{"model": "image deblurring model", "dataset": "photos with spoken descriptions (Open Images, Localized Narratives)", "train_examples": 203450, "image_size": 40, "crop_scale_min": 0.7, "horizontal_flip": true, "color_jitter": 0.2, "task": "deblurring", "loss": "mse", "arch": "unet", "norm": "batchnorm", "hidden_act": "relu", "widths": [64, 128, 192], "blocks_per_level": 2, "block": "plain", "attention": false, "upsampling": "pixel_shuffle", "init": "small_normal", "optimizer": "adamw", "learning_rate": 0.0017, "beta1": 0.9, "beta2": 0.99, "eps": 1e-08, "max_grad_norm": 1.0, "max_steps": 21100, "batch_size": 192, "epochs": 19.9, "lr_schedule": "cosine", "final_lr_fraction": 0, "warmup_steps": 630, "weight_decay": 0.3}
Rows from block 4 of a small image deblurring model, named by matrix and row number. Each number is 128 + 24 x the weight over its row's rms, rounded and kept within 0 to 255. All counts start at 0. Numbers have three digits each. After the name is the row's rms in percent of the matrix's.
After each channel's rows are labels from the 100 images, of 14976, where the channel reaches its highest value: "patch colour" is the nearest of a few named colours to the mean colour under the peak. Only what is clearly more common there than usual is listed. The data: photos with spoken descriptions (Open Images, Localized Narratives). In brackets: how many of the 100, against the usual share in percent.
# conv: 3x3 conv (model.mid.0.conv.weight, 192x192x3x3, each kernel summed), inputs 0-95

conv.14 081:122108156118146124110113084140107116133168109118113099134119116096117078090139163147135095113127140175119178158128130143157146131124093094126109143125124148114142149139153148163176112152117098125126136091113163140084112168117156109122112152111101117143116169108165144107085102117166166130
patch colour: black (44 vs 13.3); white (40 vs 5.5)

conv.75 083:138090123120065144119141110155088132120109126160097099140173178145122111122127167112131101133131092119173157113142122118125090130144104142122137165127172130103127141130124197097122160140138086123112129141119107119103138147129119072123131109121142132084165116166117118133171142159118157179
patch colour: grey (61 vs 34.4)

conv.51 079:156110096148167122134124123113142103185110164100127145113111105169092147134094076106095126165144145128106107084086154098138134121128141156158101130084137127104130117114111116151111156161124142156114135090161140155142091124102146141134179112161134114110151101110149097105149127107123120147
patch colour: grey (61 vs 34.4)

conv.131 078:142151139146099101087148104111126178147136116136163128090108144132138133149155157142121159115141105136123140142111115107162139091166139144122141164114128094157139110120093102131121118145098116148149111122127151104143159125144146154168137133130101166124116163128175134102106125088107087161
patch colour: cyan (57 vs 1.1); white (27 vs 5.5)

conv.122 098:103170150122157137136113115107125156102131136151130118119163097154116137165132098151180168167086142131117111093158120125140097136092112166168109147141088132128182140126140165117104116101111124065122130142141138127138129100100181156119111096099118140120128139172163105129135110135078139115
patch colour: white (59 vs 5.5); black (33 vs 13.3)

conv.127 086:157144105096127163157118148158110156089155116127130125165116143162125100140110120070115112153113140112170136149099120121101128132110108115167143141148102076123123072103163144107120146135152128124118141134104151139129131143141083157141147146143138113114118125139086131156143147157136141155
patch colour: grey (62 vs 34.4)

conv.83 112:154144132148144121134122127119139137139121109123126169165139129172117105121101099111070120117139137146150159089116095128134127111158142185151134145096086112097091124130132179170139174150159113175123089089114144125165144115083107148160138179139138112157120165116157154151109148104144171113
patch colour: grey (65 vs 34.4)

conv.77 110:111111125129139131141120121166154102172108132171099132088174127096120144113118089155095127121132119151152109129169169162147166129128126126111129116089131151115054140152129142137151116133120171157145131145102097128123115112092090097106081135093125138144157107078156128121109105137097150113
patch colour: grey (68 vs 34.4)

conv.59 076:081159128111122109165111120130116197108150131142152107109113147100119124121148118123161137159118147121094110115158144122135126108126096105135126116114095127103218093136101118160091118154106171074121127134126105116144118084144220155140076102093116142141105135110162085116107134118112107171
patch colour: white (55 vs 5.5); cyan (39 vs 1.1)

conv.33 075:144113156119104146158169138142148135137134168163071175085125173159138107137116127150085118117124105122107120144132111103166114142097119126142132103111094112133139142053122099110144106124146129158134116113126142136120138171110123077090119120112106116106163170181136101149125109139114161129
patch colour: grey (62 vs 34.4)

conv.98 061:145148134140105103089144106107129174146138122138162128086110146138132132155159163139128161123143104133127133147121117106164135096172134142116144160114118094161134106112095110131119120141093116152149107117124148106143161126149140153166137127135099163119125155138177131103116130091109089157
patch colour: cyan (56 vs 1.1); white (27 vs 5.5)

conv.156 081:128111141123139098170161139140153112138129218121112165156134138139095112170104117152173111138092114172106164153136125105116152111121158125128123132086140094127149142125152155188101165127125148067115142130158132149139124110104165089109119128135108089110115142144174124134109085115152157145
patch colour: white (43 vs 5.5)

conv.3 086:095154151088165091149122102133121141123135141138101149149137123146103107145112083163136152152112141186122158150131117118156143127107139124164104186111114124116160125141153170133131154125107156111120162140120135149118140105079179148122099137135106109091110168138191151118124098128105153123
patch colour: black (43 vs 13.3); white (30 vs 5.5)

conv.181 033:137148124129089114103128116128121181122117153123149127087114153158144153132158160133132140146135116106135113139149131111166118098154114143098122139115103104144136113111085117121125109154104119127143113119127136106153150133138139157166152112152098165116132155149176151111133135095125085155
patch colour: cyan (57 vs 1.1); white (27 vs 5.5)

conv.103 080:110106113105145156167096149144145114085106174107099129153149116152105147107105097121163099173103169085144082118160143155110120145100102128119105100121093151098093141116141147119164119103141158077116156120126095157139114126085096109104139095147152115098156106140112139147161098155151151105
patch colour: white (50 vs 5.5); cyan (36 vs 1.1)

conv.100 083:125123121133129157127116159144137119144141114101136156168177096108137119146116091147074117114120112148126163110150140163116118105085165115119129158137117123132091162141150133147071157109155146156123145151151140118110076067099112136170111122100124126139108156154155150117121105133133131124
patch colour: grey (64 vs 34.4)

conv.191 107:116148140129156128155122107126118127130140149142129119154181115166112117159153088150168155162085152164149120124154113097135139128121113170174078174076069126143169108179142167133149106110107150071144139118137118144144118091101176159155121116089141137126123134155176120105136102122100146122
patch colour: white (59 vs 5.5); black (37 vs 13.3)