A small image deblurring model, trained from scratch: widths [64, 128, 192], adamw at rate 0.0017.
Rows from block 2 of a small image deblurring model, named by matrix and row number. Each number is 128 + 32 x the weight over its row's rms, rounded and kept within 0 to 255. All counts start at 0. Numbers have three digits each. After the name is the row's rms in percent of the matrix's.
After each channel's rows are labels from the 100 images, of 14976, where the channel reaches its highest value: "patch colour" is the nearest of a few named colours to the mean colour under the peak. Only what is clearly more common there than usual is listed. The data: photos with spoken descriptions (Open Images, Localized Narratives).
# conv: 3x3 conv (model.enc.1.0.conv.weight, 128x128x3x3, each kernel summed), inputs 0-31

conv.120 092:116173124115142136143084193094146122106141147157139096157121087069073141032144128144047118159129
patch colour: grey

conv.48 125:105124101147093131121141107146175120059095096112162164149155087115122109153159153175135087101137
patch colour: black

conv.51 087:126113086146157159140142105155106157090132099193144118117102116122100159142137154067091092143113
patch colour: black

conv.57 076:138120157118092125135102127156101056142104148142150132152133115159045110128093141168116138147080
patch colour: grey

conv.53 080:132154121155151146130122137159134111117139207142138137176101117140195127121109111126036092126168
patch colour: grey

conv.75 114:100186141165138124116168141126122086120128124093160106184081124098145120143112155121140101076187
patch colour: grey

conv.118 109:158120122154145139127105113115151070154108089184171094123153114142101084159089111135085109117087
patch colour: black

conv.62 154:156107118138135117118163137090132133166181108106164160153150124141109111147115111133149126133084
patch colour: white

conv.26 081:100126115124146130131183135179133133087182198125119078194074146060045147136121120100123123192080
patch colour: grey

conv.100 139:148120115138163110114176124115140134147142105123158131119128119127072088124129118149159072112043
patch colour: white

conv.1 132:129149145150125141171172129166146145033109076146166190143117202114149109167140145111108107094147
patch colour: black

conv.23 119:138143145150091136139144112134118215136112024137193103104114120092131107109148119087168135065065
patch colour: pink

conv.58 152:086140100144130130123173118125106136123124112154155121117153145128076114161133114138210149065129
patch colour: white

conv.73 045:075166149107127114122146108125121170141091139108127092102118180109096123135087170107075130060172
patch colour: grey

conv.61 139:069168130156119120147109166092106123097173154081106171177063150144140103098024098146095125063143
patch colour: grey

conv.87 072:143117090096168123184082089084122151137103082149165083119135147129120103054094142123191151135103
patch colour: white

conv.34 091:119128134095107109115134129123105130150109113090131102133147144083080093110147129147065112167144
patch colour: white

conv.74 072:084117153137110135126050143072109080087117158161115128173177114157170115202110135097110146180140
patch colour: white

conv.126 100:083116140152101136077163167112110054090139166134143183185111122145114175162130145109170087126160
patch colour: pink

conv.123 076:156139102152129111128202127131176178145141071127139081061102176106094126104147110097128158059134
patch colour: grey

conv.32 063:149080112121111151151135079093110148129142192152154122138066146140113166084207146130129104200137
patch colour: black

conv.67 124:135135115142115123136116110182125077082119163111092098122140119133127141149152140140183160093167
patch colour: pink

conv.92 095:155113119107114119127092103157126159172116146110153098150122154078084093116123132152115133141161
patch colour: grey

conv.106 061:124162087145158117138104089152078127118065131108125159112087100133091181161144121126108122116079
patch colour: pink

conv.83 102:147185120134088123123189185165113108132089160132154081150088161079123100116163120109181118109176
patch colour: grey

conv.8 112:103139112143124130122096128117204140108205099133099109075206120119134109146138138150156095078100
patch colour: white

conv.109 112:091129067125076136172132128083140096103139137140147115187119140142123144118134127123179137130101
patch colour: pink; white

conv.114 084:088125115120102109117187152142122119126112117074109107103137214081186109149168154118176100069174
patch colour: grey

conv.71 101:145118125130111136115129099128120145110147104147178137142151107155113153131118104116063084140068
patch colour: grey

conv.78 095:082124123141094134150132161151137124118162096145124155123146100117149131165133117172190105091143
patch colour: white

conv.115 125:119127122154146133146116149163183091120113118176146167026135101174145133140106149159128128050139
patch colour: pink

conv.52 070:085126121117111124148099128180139107092095182103085112131164131133166064132137153116136180158243
patch colour: white

conv.6 084:107146120119140114174169104173115236129121124078096112096085167072161113093177129120205131069115
patch colour: grey

conv.47 045:173122099138149133169158138110142070129172126137125167147145092167144131135167126139195117158093
patch colour: grey

conv.84 051:112160122109130134150104160165105098156101125142118109098144080160151192080152133139128134138160
patch colour: pink

conv.46 092:130118130105130126118117117177098154136084093126154122152198163079047097130173168117104158178133
patch colour: white

conv.105 092:090155112120107142082089140123165144108227137142092160132130111158128113138149134103048126138193
patch colour: grey

conv.65 115:142098124115135097110141135167120166194100113147101138068116145119127126144115103137144095125111
patch colour: white

conv.72 111:142130162167141131072147130105112115099168095119167147131130098101051202148153127142167065070075
patch colour: black

conv.80 159:157085116108132099120119191142101145220125165128121115123125132072157086132098109146141069171172
patch colour: white

conv.19 081:131144169142105125151142094150118104131124145108127118250131099161121120132163124076158118163120
patch colour: grey

conv.17 122:125118130146124134100109122158109111126096073156154120148123129123105201137138125098172109092090
patch colour: pink

conv.16 105:110137118122114147181166105066125126104141144152141153117017102122118111104127133143090062144130
patch colour: black

conv.63 072:194104131150153103108154128175098171178087059139118146051167116094147134118110093151120122071121
patch colour: black

conv.41 093:085115158103138132211071101085103098091104140158134174162145141164178096164107151116103122184128
patch colour: black

conv.108 104:102131076114169129128152140145076156107132107121110182172149062159111188141131117130173069152148
patch colour: grey; pink

conv.97 063:069145102131178147099138136151180112069122123128131163119124093130074126144107149129139146148082
patch colour: pink

conv.35 077:112118113103113095116075125145130148139164112083108167113153107143134132118096091169138133125102
patch colour: grey

conv.95 104:080177121115111136130171145139142139118123125112145130143135126091131104163170132099000131140142
patch colour: grey

conv.82 093:153147141152145121156017117122111093129113085145156158106119140149159119152130102144104086104109
patch colour: white

conv.36 090:135126155147139120145196152109149079137122094159128163139090154125093172117130102142146161082141
patch colour: white

conv.29 174:099138120183143134149150131092071142136141095146119134135103127126130127168115123117222112028139
patch colour: pink

conv.102 147:127137106158090129133150139138120102032113126120136150193119158100137114171154151155159105110118
patch colour: black