From a checkpoint of a small image deblurring model: arch unet, activation relu.
Rows from block 2, named by matrix and row number. Each number is 500 + 25 x the weight over the matrix's rms, rounded and kept within 0 to 999. All counts start at 0. Numbers have three digits each.
# conv: 3x3 conv (model.enc.1.0.conv.weight, 128x128x3x3), inputs 110-120, a 3x3 kernel for each
conv.54:488507514510484448473504443496515491511478537574513532467483499533500482482444501478493498521520463490456495499507507526525539519493516490488502451526469480520452532508489494487510476462499515497481469531532514511535505497498472519516522493495471487482490484498535519511507537518531479495506510485
conv.55:498499513478506537497518467508502510524496512497509497495508522484506489496519487496495507485502501506509482495486518498485499510488483523485496528494490489483529511504499542495489529501492503511468498508505497509508507512477514529376511526439492503498491506496505499484497493479488481486491493499
conv.56:498480494541499510510485529517474484464577509461498498523486499553484495497521490494439504527504487487516515494493512518470508485518483501514489518515495502481534502511515501539519525506508512548459509484505502503493502510493516490512509497506499486503518489501492512495575488455465582516436447549
conv.57:495502507504504495499467482520474518515469457503518529494489506482492511477493492496487514498506500517501502495495490501504504508518515473491535517502502478512474494518484515572526498554540506504506480473505478499508512493507540460510528452503500483481498500491497511509487503529467488486488557515
conv.58:488512518481496538476485520477463479490517455549548509506501487497469507506517517514510496532534499547557498493457465501420453516469490512534495504502491478534476501493518485478535520494570494473501498546512556671554497509507495507500479502485475496490491541536486553519483465521495455475516490504
conv.59:491511487500531484525491492496506506570488467478492514499486526484490497491489504493503516551539498515501501495483494524470495492463495522474515544485493496489518492494501506480463498505499546501517408475531486501482504500496575481490520491498513487493500518504502528515485497520489499469456504498
conv.60:510523497523464509510547520520489502507468524485486486497487487518412494513469493505515496511473496492521487504507479491496497495527498517485482501492544525521568488537517479543502510535518472511527543574556530494489504500493481523496489495493488489486506495519515514496522506454516462430532511473
conv.61:483468472502550547497563565504517518509516504494478480474501494472538504469542480501512504499573489493560482501505503503553550496518505507518477498527494503517501501506508503491490501468473500483480521532491516481479499505505494454456501459465519521517503544542498495493502479476541597562502441513
conv.62:517517506494422498506474500494501497475515475475394490500514502506475507469497480511514485490455502474426499505512500512514523505528518516494499497418504502506501512501514500475507475395522502492492454560488435399484499493502495512488496511490501505497498497497508511504459526497505474474477528543
conv.63:496510505523580472540545476504508509492452483532495488503504489451563499463485516511505500492570472527510486484474494469464511490437515520497512457518510514515487477496512476487505457527493496501508512513510508517500503501501513467520510469528502515498508527494549522478515501501480533492552498488
conv.64:495473498538456456524402464512484483481420531500512470516490501526519464530499496496498498533458470542502469500509501504554503509526534491518499582442505509496513487493504495520505546494486508514486425525544468564481500500503512468526521480513495496494482502488469472524531487521497517476564495460
conv.65:478517498486498511515489509574530477403455476486520511512523492443439497486507519537516492479436517511500518485470474497492461489484495495495493478578499538489521548511487358484485470471493480516518576495495467519507509505498479479516502494497504506516533567524488509502568484502349539525500529474
conv.66:494504477504489492478491516441484516470476492491488503520483504501476521476486505485487491493488513477487513519493481506480488487490498468521511495497505527534489465465498455500485504481496486494505525532461489474498477492522447479542498495516497498503495504487485502507523487526514435538507497500
conv.67:514523508463477522483478486496475487537596504454521530495485509454530489453496491508507517511448517484490504474495504509543529464515504478511499527463529503529492545502498522508520539494528494530494555555496527498511507501501502491488519503492494485513521480505485458488523503543455413530496529540
conv.68:513468491492546501507520506540487483541500490511442512495484508510529492477510505470487499434504478456521469502491516498531512487519506493505494441483479499448517503482494503520516513501513500555460533471541542524463509519509515476490519507502487474484472482493489494478488509508506506508525496504
conv.69:508515465528483509485509520494495496500480492491511504516480482527480520489508494494506479504476515470509488497505504496485535480511504475512492465516518511492517498489516483509489496497502490506518502510443514486509482499510454524532466520506491503494510484501492511483507493511528488481486504495
conv.70:515486483520476412515524538521491521554443439528483478492495526503473525510493526499506542543470472503468494507501494500504534496500486501500475540456497519489505503514497511466355510484452492496522474510536520485437496503502508477509503490520505494520481510512498501481470495536495440471485495500
conv.71:502516504504490502515498516497517509498525506509558491500522476484505459503551479522526486477472514503518494499512498506489496497526511505529498503499489523523474522482499479481510512481518515491513497501500503513507493459482508517515511483498498508505512502505498518502495551509513443503497522501
conv.72:497515506514517526509525511519509508532430504505527442523488516523476496508519501520517485515500466509526507499471491490466453499507469507481491497460593495502554491524513536492465508498449489486486519528536503467511507505490494517499496504490500503551500501516486497513504529506546461525515491473
conv.73:484478508485526499508518476512498499487476498497475517499500517487530483495475511490499523544522433475483528489480501509570500484459487526489493505518501484509523491503506504493525526515489502510498521471501500497502518533517478438475507508508499492499503542503492464485500506484476489487511504522
conv.74:491437528488452527499479501486498504464524517494486505528462507520498474516501505494439525470548490503486488525531481499559479506503490541509496515476525514498517517488481551485480509502484487556489490514499492531491479521485486540475495509492486491514463488532493494521494473512525477509522520510
conv.75:496450513492540484492451447500556514498489509482452502504508511499534455496470518506511504504534447483465505501496507521542500480451481531500490467508488428475531498482513506499568523536520490525488516488536503497499501516504483461495511520493506504510493529515497472495497534503501589542504435524
conv.76:488553516517481503499502511524473499492525506471517477507482485510501493507516515494462466503435517503551488495491481500478495493525514489459514505538482502498488500464485505514492511486493493531532512503497494492486502481491503549529497482486502492487506490499493512508501425482512498524491517479
conv.77:514465490477521503505494497484529498506485514521475510490505511479518490491487501510525539497538461498466530497505515499516497508473488512521467493477512495485498500516513500482471502508512504483476488476498506517513493515504494443468501520519498503504491501497506485492492590511491507520516468498
conv.78:485478525478436511496479506498555485501468469497552549521481496499517465487518497523546487498555509506525518496462458518504462519520495542508487517515509508508514505499498527437511505538509533491451512612463520512532495501493491495500502494506490516500485549524480488482489481525482547409500541471
conv.79:493513486518470477493491484476484519469534504484524440500500499516511517508536515491480491484473464496530480515499495510520499478549466500459484437531469489503447518498528523509507511498508490521488531502524530498493507503505497507508512488529503471504493477486497518454535510503469477542498454492
conv.80:497501527463424516500506523504519478487511529510440458502485501514522522534563495498523494500444504489448469500480489515524492515503503540489493518415536536548534492520504510466516508467501492489519467636484495432456494505505488504493492504498499484504497511515500500517461537486508477575500477536
conv.81:504511504521489478514507512516558506464551473478505520466510493526436517518476481516522480486459491502535513494522494495502498505540505440451473507533555513533483519517513505529521498523508525530522508596524484486506497482496505488520498486498504500496499470485511519497515532508465463479548528481
conv.82:493493531461526533497494518496513459511523440484525464503487550499482532523477505485489531482532575487498536492469493501467466494485475519470502535524393498507526526507508540475541508500529504514476506537523494509478500515480513511464505506494511503499503527491488512513503501506481543439495536496
conv.83:531494481523494538452481536480448515480489501508530464503528512507496529493513448498499503447485543502503480482490487462464501497533488487524534508511524478490491470490502522566508508533529501503474473506488509467487516503497536522496500498503490478489466457502516546508533494530493524525506507509
conv.84:490455500483507551519556507520498520501484466490505552531514485494503479502479516516463512494528488467516517528496484493507481488481506574444493443520467456459526499525483505431533494505502440515519493545500531503480511482513489505472488526484507471492459520543507510507489507482475474494485465564
conv.85:516513498506525491499496467456480505494454552557547449500508482530537544509513523482509501535482526517525489481491510468484541487510522536513482536470421500429499500494488542564460536496506435483501497460586521477523501503498502501496500503493478496512483494511478496502479479496509469551499508497
conv.86:496521492513511508501511512490480500562476539480526511492502483455483504508536505489503513467471511523543484494480492494478491496512476464488513498488522489520498490508511519530510508519507523510527493536487501510527513500505504522496482487478499485500489483502480504499480443501576540484506560497
conv.87:504507506485479515498511499508479509520517491471508502495503509487496496515547466507490501501478507505513473499519512498508504498519508489470489553514486483507485498498510529501480527493496520500480540498520501497533502498494534522469531522460513495480513502501505495516507493483493517488482556476
conv.88:500500504492494494502449501501513511508504512496499481498506486514469509516485517509506464506483529485464563506523514510486490497481505503521501487481528515505490505471496496516496500514506501474492494526499494490488486471478494501505518566526505516511506488494501492503489518508511486508493482506
conv.89:501471492507496486532526479495483469502496489524448462507488523489518500519496561489460513453538451518476524521508491459535567520488492484488502472496468502477489505547492483541541486490516514508517485550505489496468493505500541473489489492519497492496461493517528495474513469497482520440493455550
conv.90:528494493493490538491530503485482497510479525506489479505483509512508518507511506504492512505509524516511494493486523493501517505504486498492492500498497484466526502505499535520496531508490502501496509482501515498515493515489484555456485535479485496512500512519515509486504486502484502499498514505
conv.91:532510509436471500532487476503437493501589498542524502554506537445512489543507485574552524493518527495503494496473501489513509505520506487492483467505485507481502546517504511535466499478498451424471630514521452496525479501500516512496500490496518519503499522510486497491534436526512574426435509502
conv.92:503495509486512510492498483481475503501477488508493505508501506485508494489484513491494512495497496502493525498488504505512502503463493508507505526508495486510506499530506562580508549563486502502506485480511487502485523522507529486455530504468495493500489504497493472490510493506490465482508482502
conv.93:519539488517502508485507503498483502498504506477515481510501512480473484491555473486476505471471507533597430491481481493476485507621534479491518500465494495525465511496492505493493497481526502495509498503483507498494504496499507529518488446471492476478499487491509603545490468500498501500509551490
conv.94:505503475508471545462468501504447513523577493496497493498508513471478520473499484472497495522493555486511480506481497507498507458481483473471517538502505511498477502524532523535488469469503492526491524528470518517511502515513497528473499489518499477494493494494475507491525480504476525523481527495
conv.95:509512502482516499503506493492451506519512551485497482524515517532503475498470508495460512487492505480530499493472497466483484485478490549488481502528511516506508497496484510522519479504502507518466523440500509511500506513500482535475487506509508490479492491500512489488491533525499517497490516463
conv.96:497495513488460502499482518460506473513430449509566531512497482512478444495506484502465491517455403498475463509496507500440462507480483512528495493666560470552528492509482522543565506492505483484494502568425496550487497502494503502504497505498505503506492516503491502505506474504499473459534530562
conv.97:496469515472501495524453471490488488508484520497479505501481535522468447530492542494479494512545453509484494504497481518568524505499512493511513507484498482496502514486510509481461483547500501553482476383597504518481484513497514467497510482514497505503481525535493482507501450505527512474517528496
conv.98:484529503498538469505502487506532520511478517494490500504541482495511501506478510538538436494493501449471534516554515499489492484473498521518488483509515505489499495465525517495504502507509527480499504490502496504493478444477488468491521542513516544518498481494491483498498546518503479508502471494
conv.99:496493517492484516457461528530505437503533513479536516500495496469513546450532567518490466482499524448551562506502465486477508453496539501504500470522496487502499496494513481491487519526452523511504502520470551537470487501512498507498533507469507517485471474509455492532521523453491468528488414572
conv.100:484509513482481502511481511525505490461561425396449479488493493487499504453511493527501507478495505444467502512512486504515489473501481509476496404497524494498516495494511440482503340459492513511505511522477401433521496496500493495508503499506516520504524510515523526500543515498509596530474560509
conv.101:484509503491457484498480514475502497545490581489431503490511483502528515526486533477503501466521518520501501487505480512501517525469503485502514521434506490531520489476500515463524521546496512481465521550536500477503507500509501524503487509492505517505496485524487456490426517505501532493503498498
conv.102:505460467532506476521527501480663447480402475511506501455508453523485519512529530525509475518508500482490508498548510507506499480481497512486522500600513534531511489492496495484502496498473492420534492548492468440470514482507517488519508511496525525507505494483496483492528474531522467510573518514
conv.103:497536521491473534479529534531452486482527509522471526501498516520422532525557507507530509506501529474507500510489501505420437511484465502532493494429501482515481524498492479453462513435513507466481498572481479547540505496497486550488490508485504514491493473486502563527515524495501462480480526509
conv.104:538541507514451499471475509493443513580458472514448468488481514497506515480434498474515492536519462528472457487494495494454453498509489488519496514453561499499513509526509490533464483477493515482515462547470516585508504494502509503511505480493499513514504500510482518509515484480561498449525480534
conv.105:489546536516479449486552522508481502538492517515532524509515492516510448518494486511534480501468472480547504503500487496481495485513489530466492460594507509455476510473502490483507501499493461514519507533492522502524513483480476538526489505513502509482500490495507511475509504517500453457509532456
conv.106:495515515480511518465474515507467503532528493476547520501511509517422515501506479512537463527438550483529493474488506534482437484500500499522486519492512489516506503461512515446448515524497494519486537436502498535522506491497463524505512511488497510505545491469482509535512542513490439548513517501
conv.107:491490490512476519493447459467536533499475501484489513518519492511510492510479514475482482521495504518493496529500496523547509483479473490470505503543519455445490489500503480473484490483508503533513493531480480557503497503502484494491504499505505486502490549501510523526524476474517501508529504527
conv.108:510479506505471469501455499497496491487468596518504472489502535505496486504483506504514529520506430514481490509523469504522455493499487494528494525431547519474579514507497506526437528474440496466493495474547520534523496486511502470511500484508508489506479477545489496572500530528480495455487502531
conv.109:467453501495484486527504487516519434502456502515458475519497488418527494482493511490441486478476512489483507510536490468508501484494498527572501495606422534507508522501452483454477470456497559445460511496485521538511499493508511495504495498493525524498483506492510505489472502495424546450509496519
conv.110:506501486519498469505479526494500488488507499504499496504494479514481501500481510499503484516497495494492522506516485500512508489510519474511508479514513507508468495489497462492502475492507498489526506491508505488494494489526486472627489476564506502501504491501488492514508508528510517496499511491
conv.111:490475503502496499507482512510556524493508486455544508496520503473538501504521537497527503509550492540457530481508503501504501513493518509525479518536469519527483494525517475503525489510517507487501483456495509477480508494493519482496503502510492507498507502493509494495456511493496531505486451527
conv.112:504502513486476508500536510493524482535511499499518505485518499526508463513501502510493503497516449491502493509519494505491518504516499493497498512485469502432563521518505533529540517528513511468513461564513510509491493484515513514457484545483508525493499492523505501490480526507525509470499484528
conv.113:537474496501483459494548492494464522476526587509501506501525486513493465506491486504476464483512441514480488501498509491501478512477504488563494523504462508482499499496514489523568497524503509503519488563543517490519494522509529459493498515509500497495495503483517490506504446483530424516477606493
conv.114:518526494490494523477535512494549497527460507513493563490513502491496501487531490509498519467478509461478534486500479503461517513497497529528494513525478490534497512512507504480518498509453502508500482574466492470446502496504484531477497548524506505501490482521503500481513497474448497462485485507
conv.115:479465525462502481519484470477511486499493541549501494527487514490490470526521528488477504498540487533481510505471480510557496511535530532487494456512480494516498506474487494507522489509502466501486530489491496509530496521497491480488516519522502492514528606538511505502493524500507466460488486519
conv.116:506501500503505505496544496503485486489501483505488513504487511480528493489516479486483528492513469515529442495474485495513511505516492494479510511525478481490513503516510505482499509493492497520512506472489510502513511528519506498496482433474497481487494508502500504496518490497481512474500492492
conv.117:488490509503498495485501489497494485477474473513476507485502487494522498485552502487453484506521523536562515514511514515466496505473494494485495517495480514542495480514478496527532497561518510480500459486498477534484499495498505501500501497492485487497507509485494511487468471489498503471571515462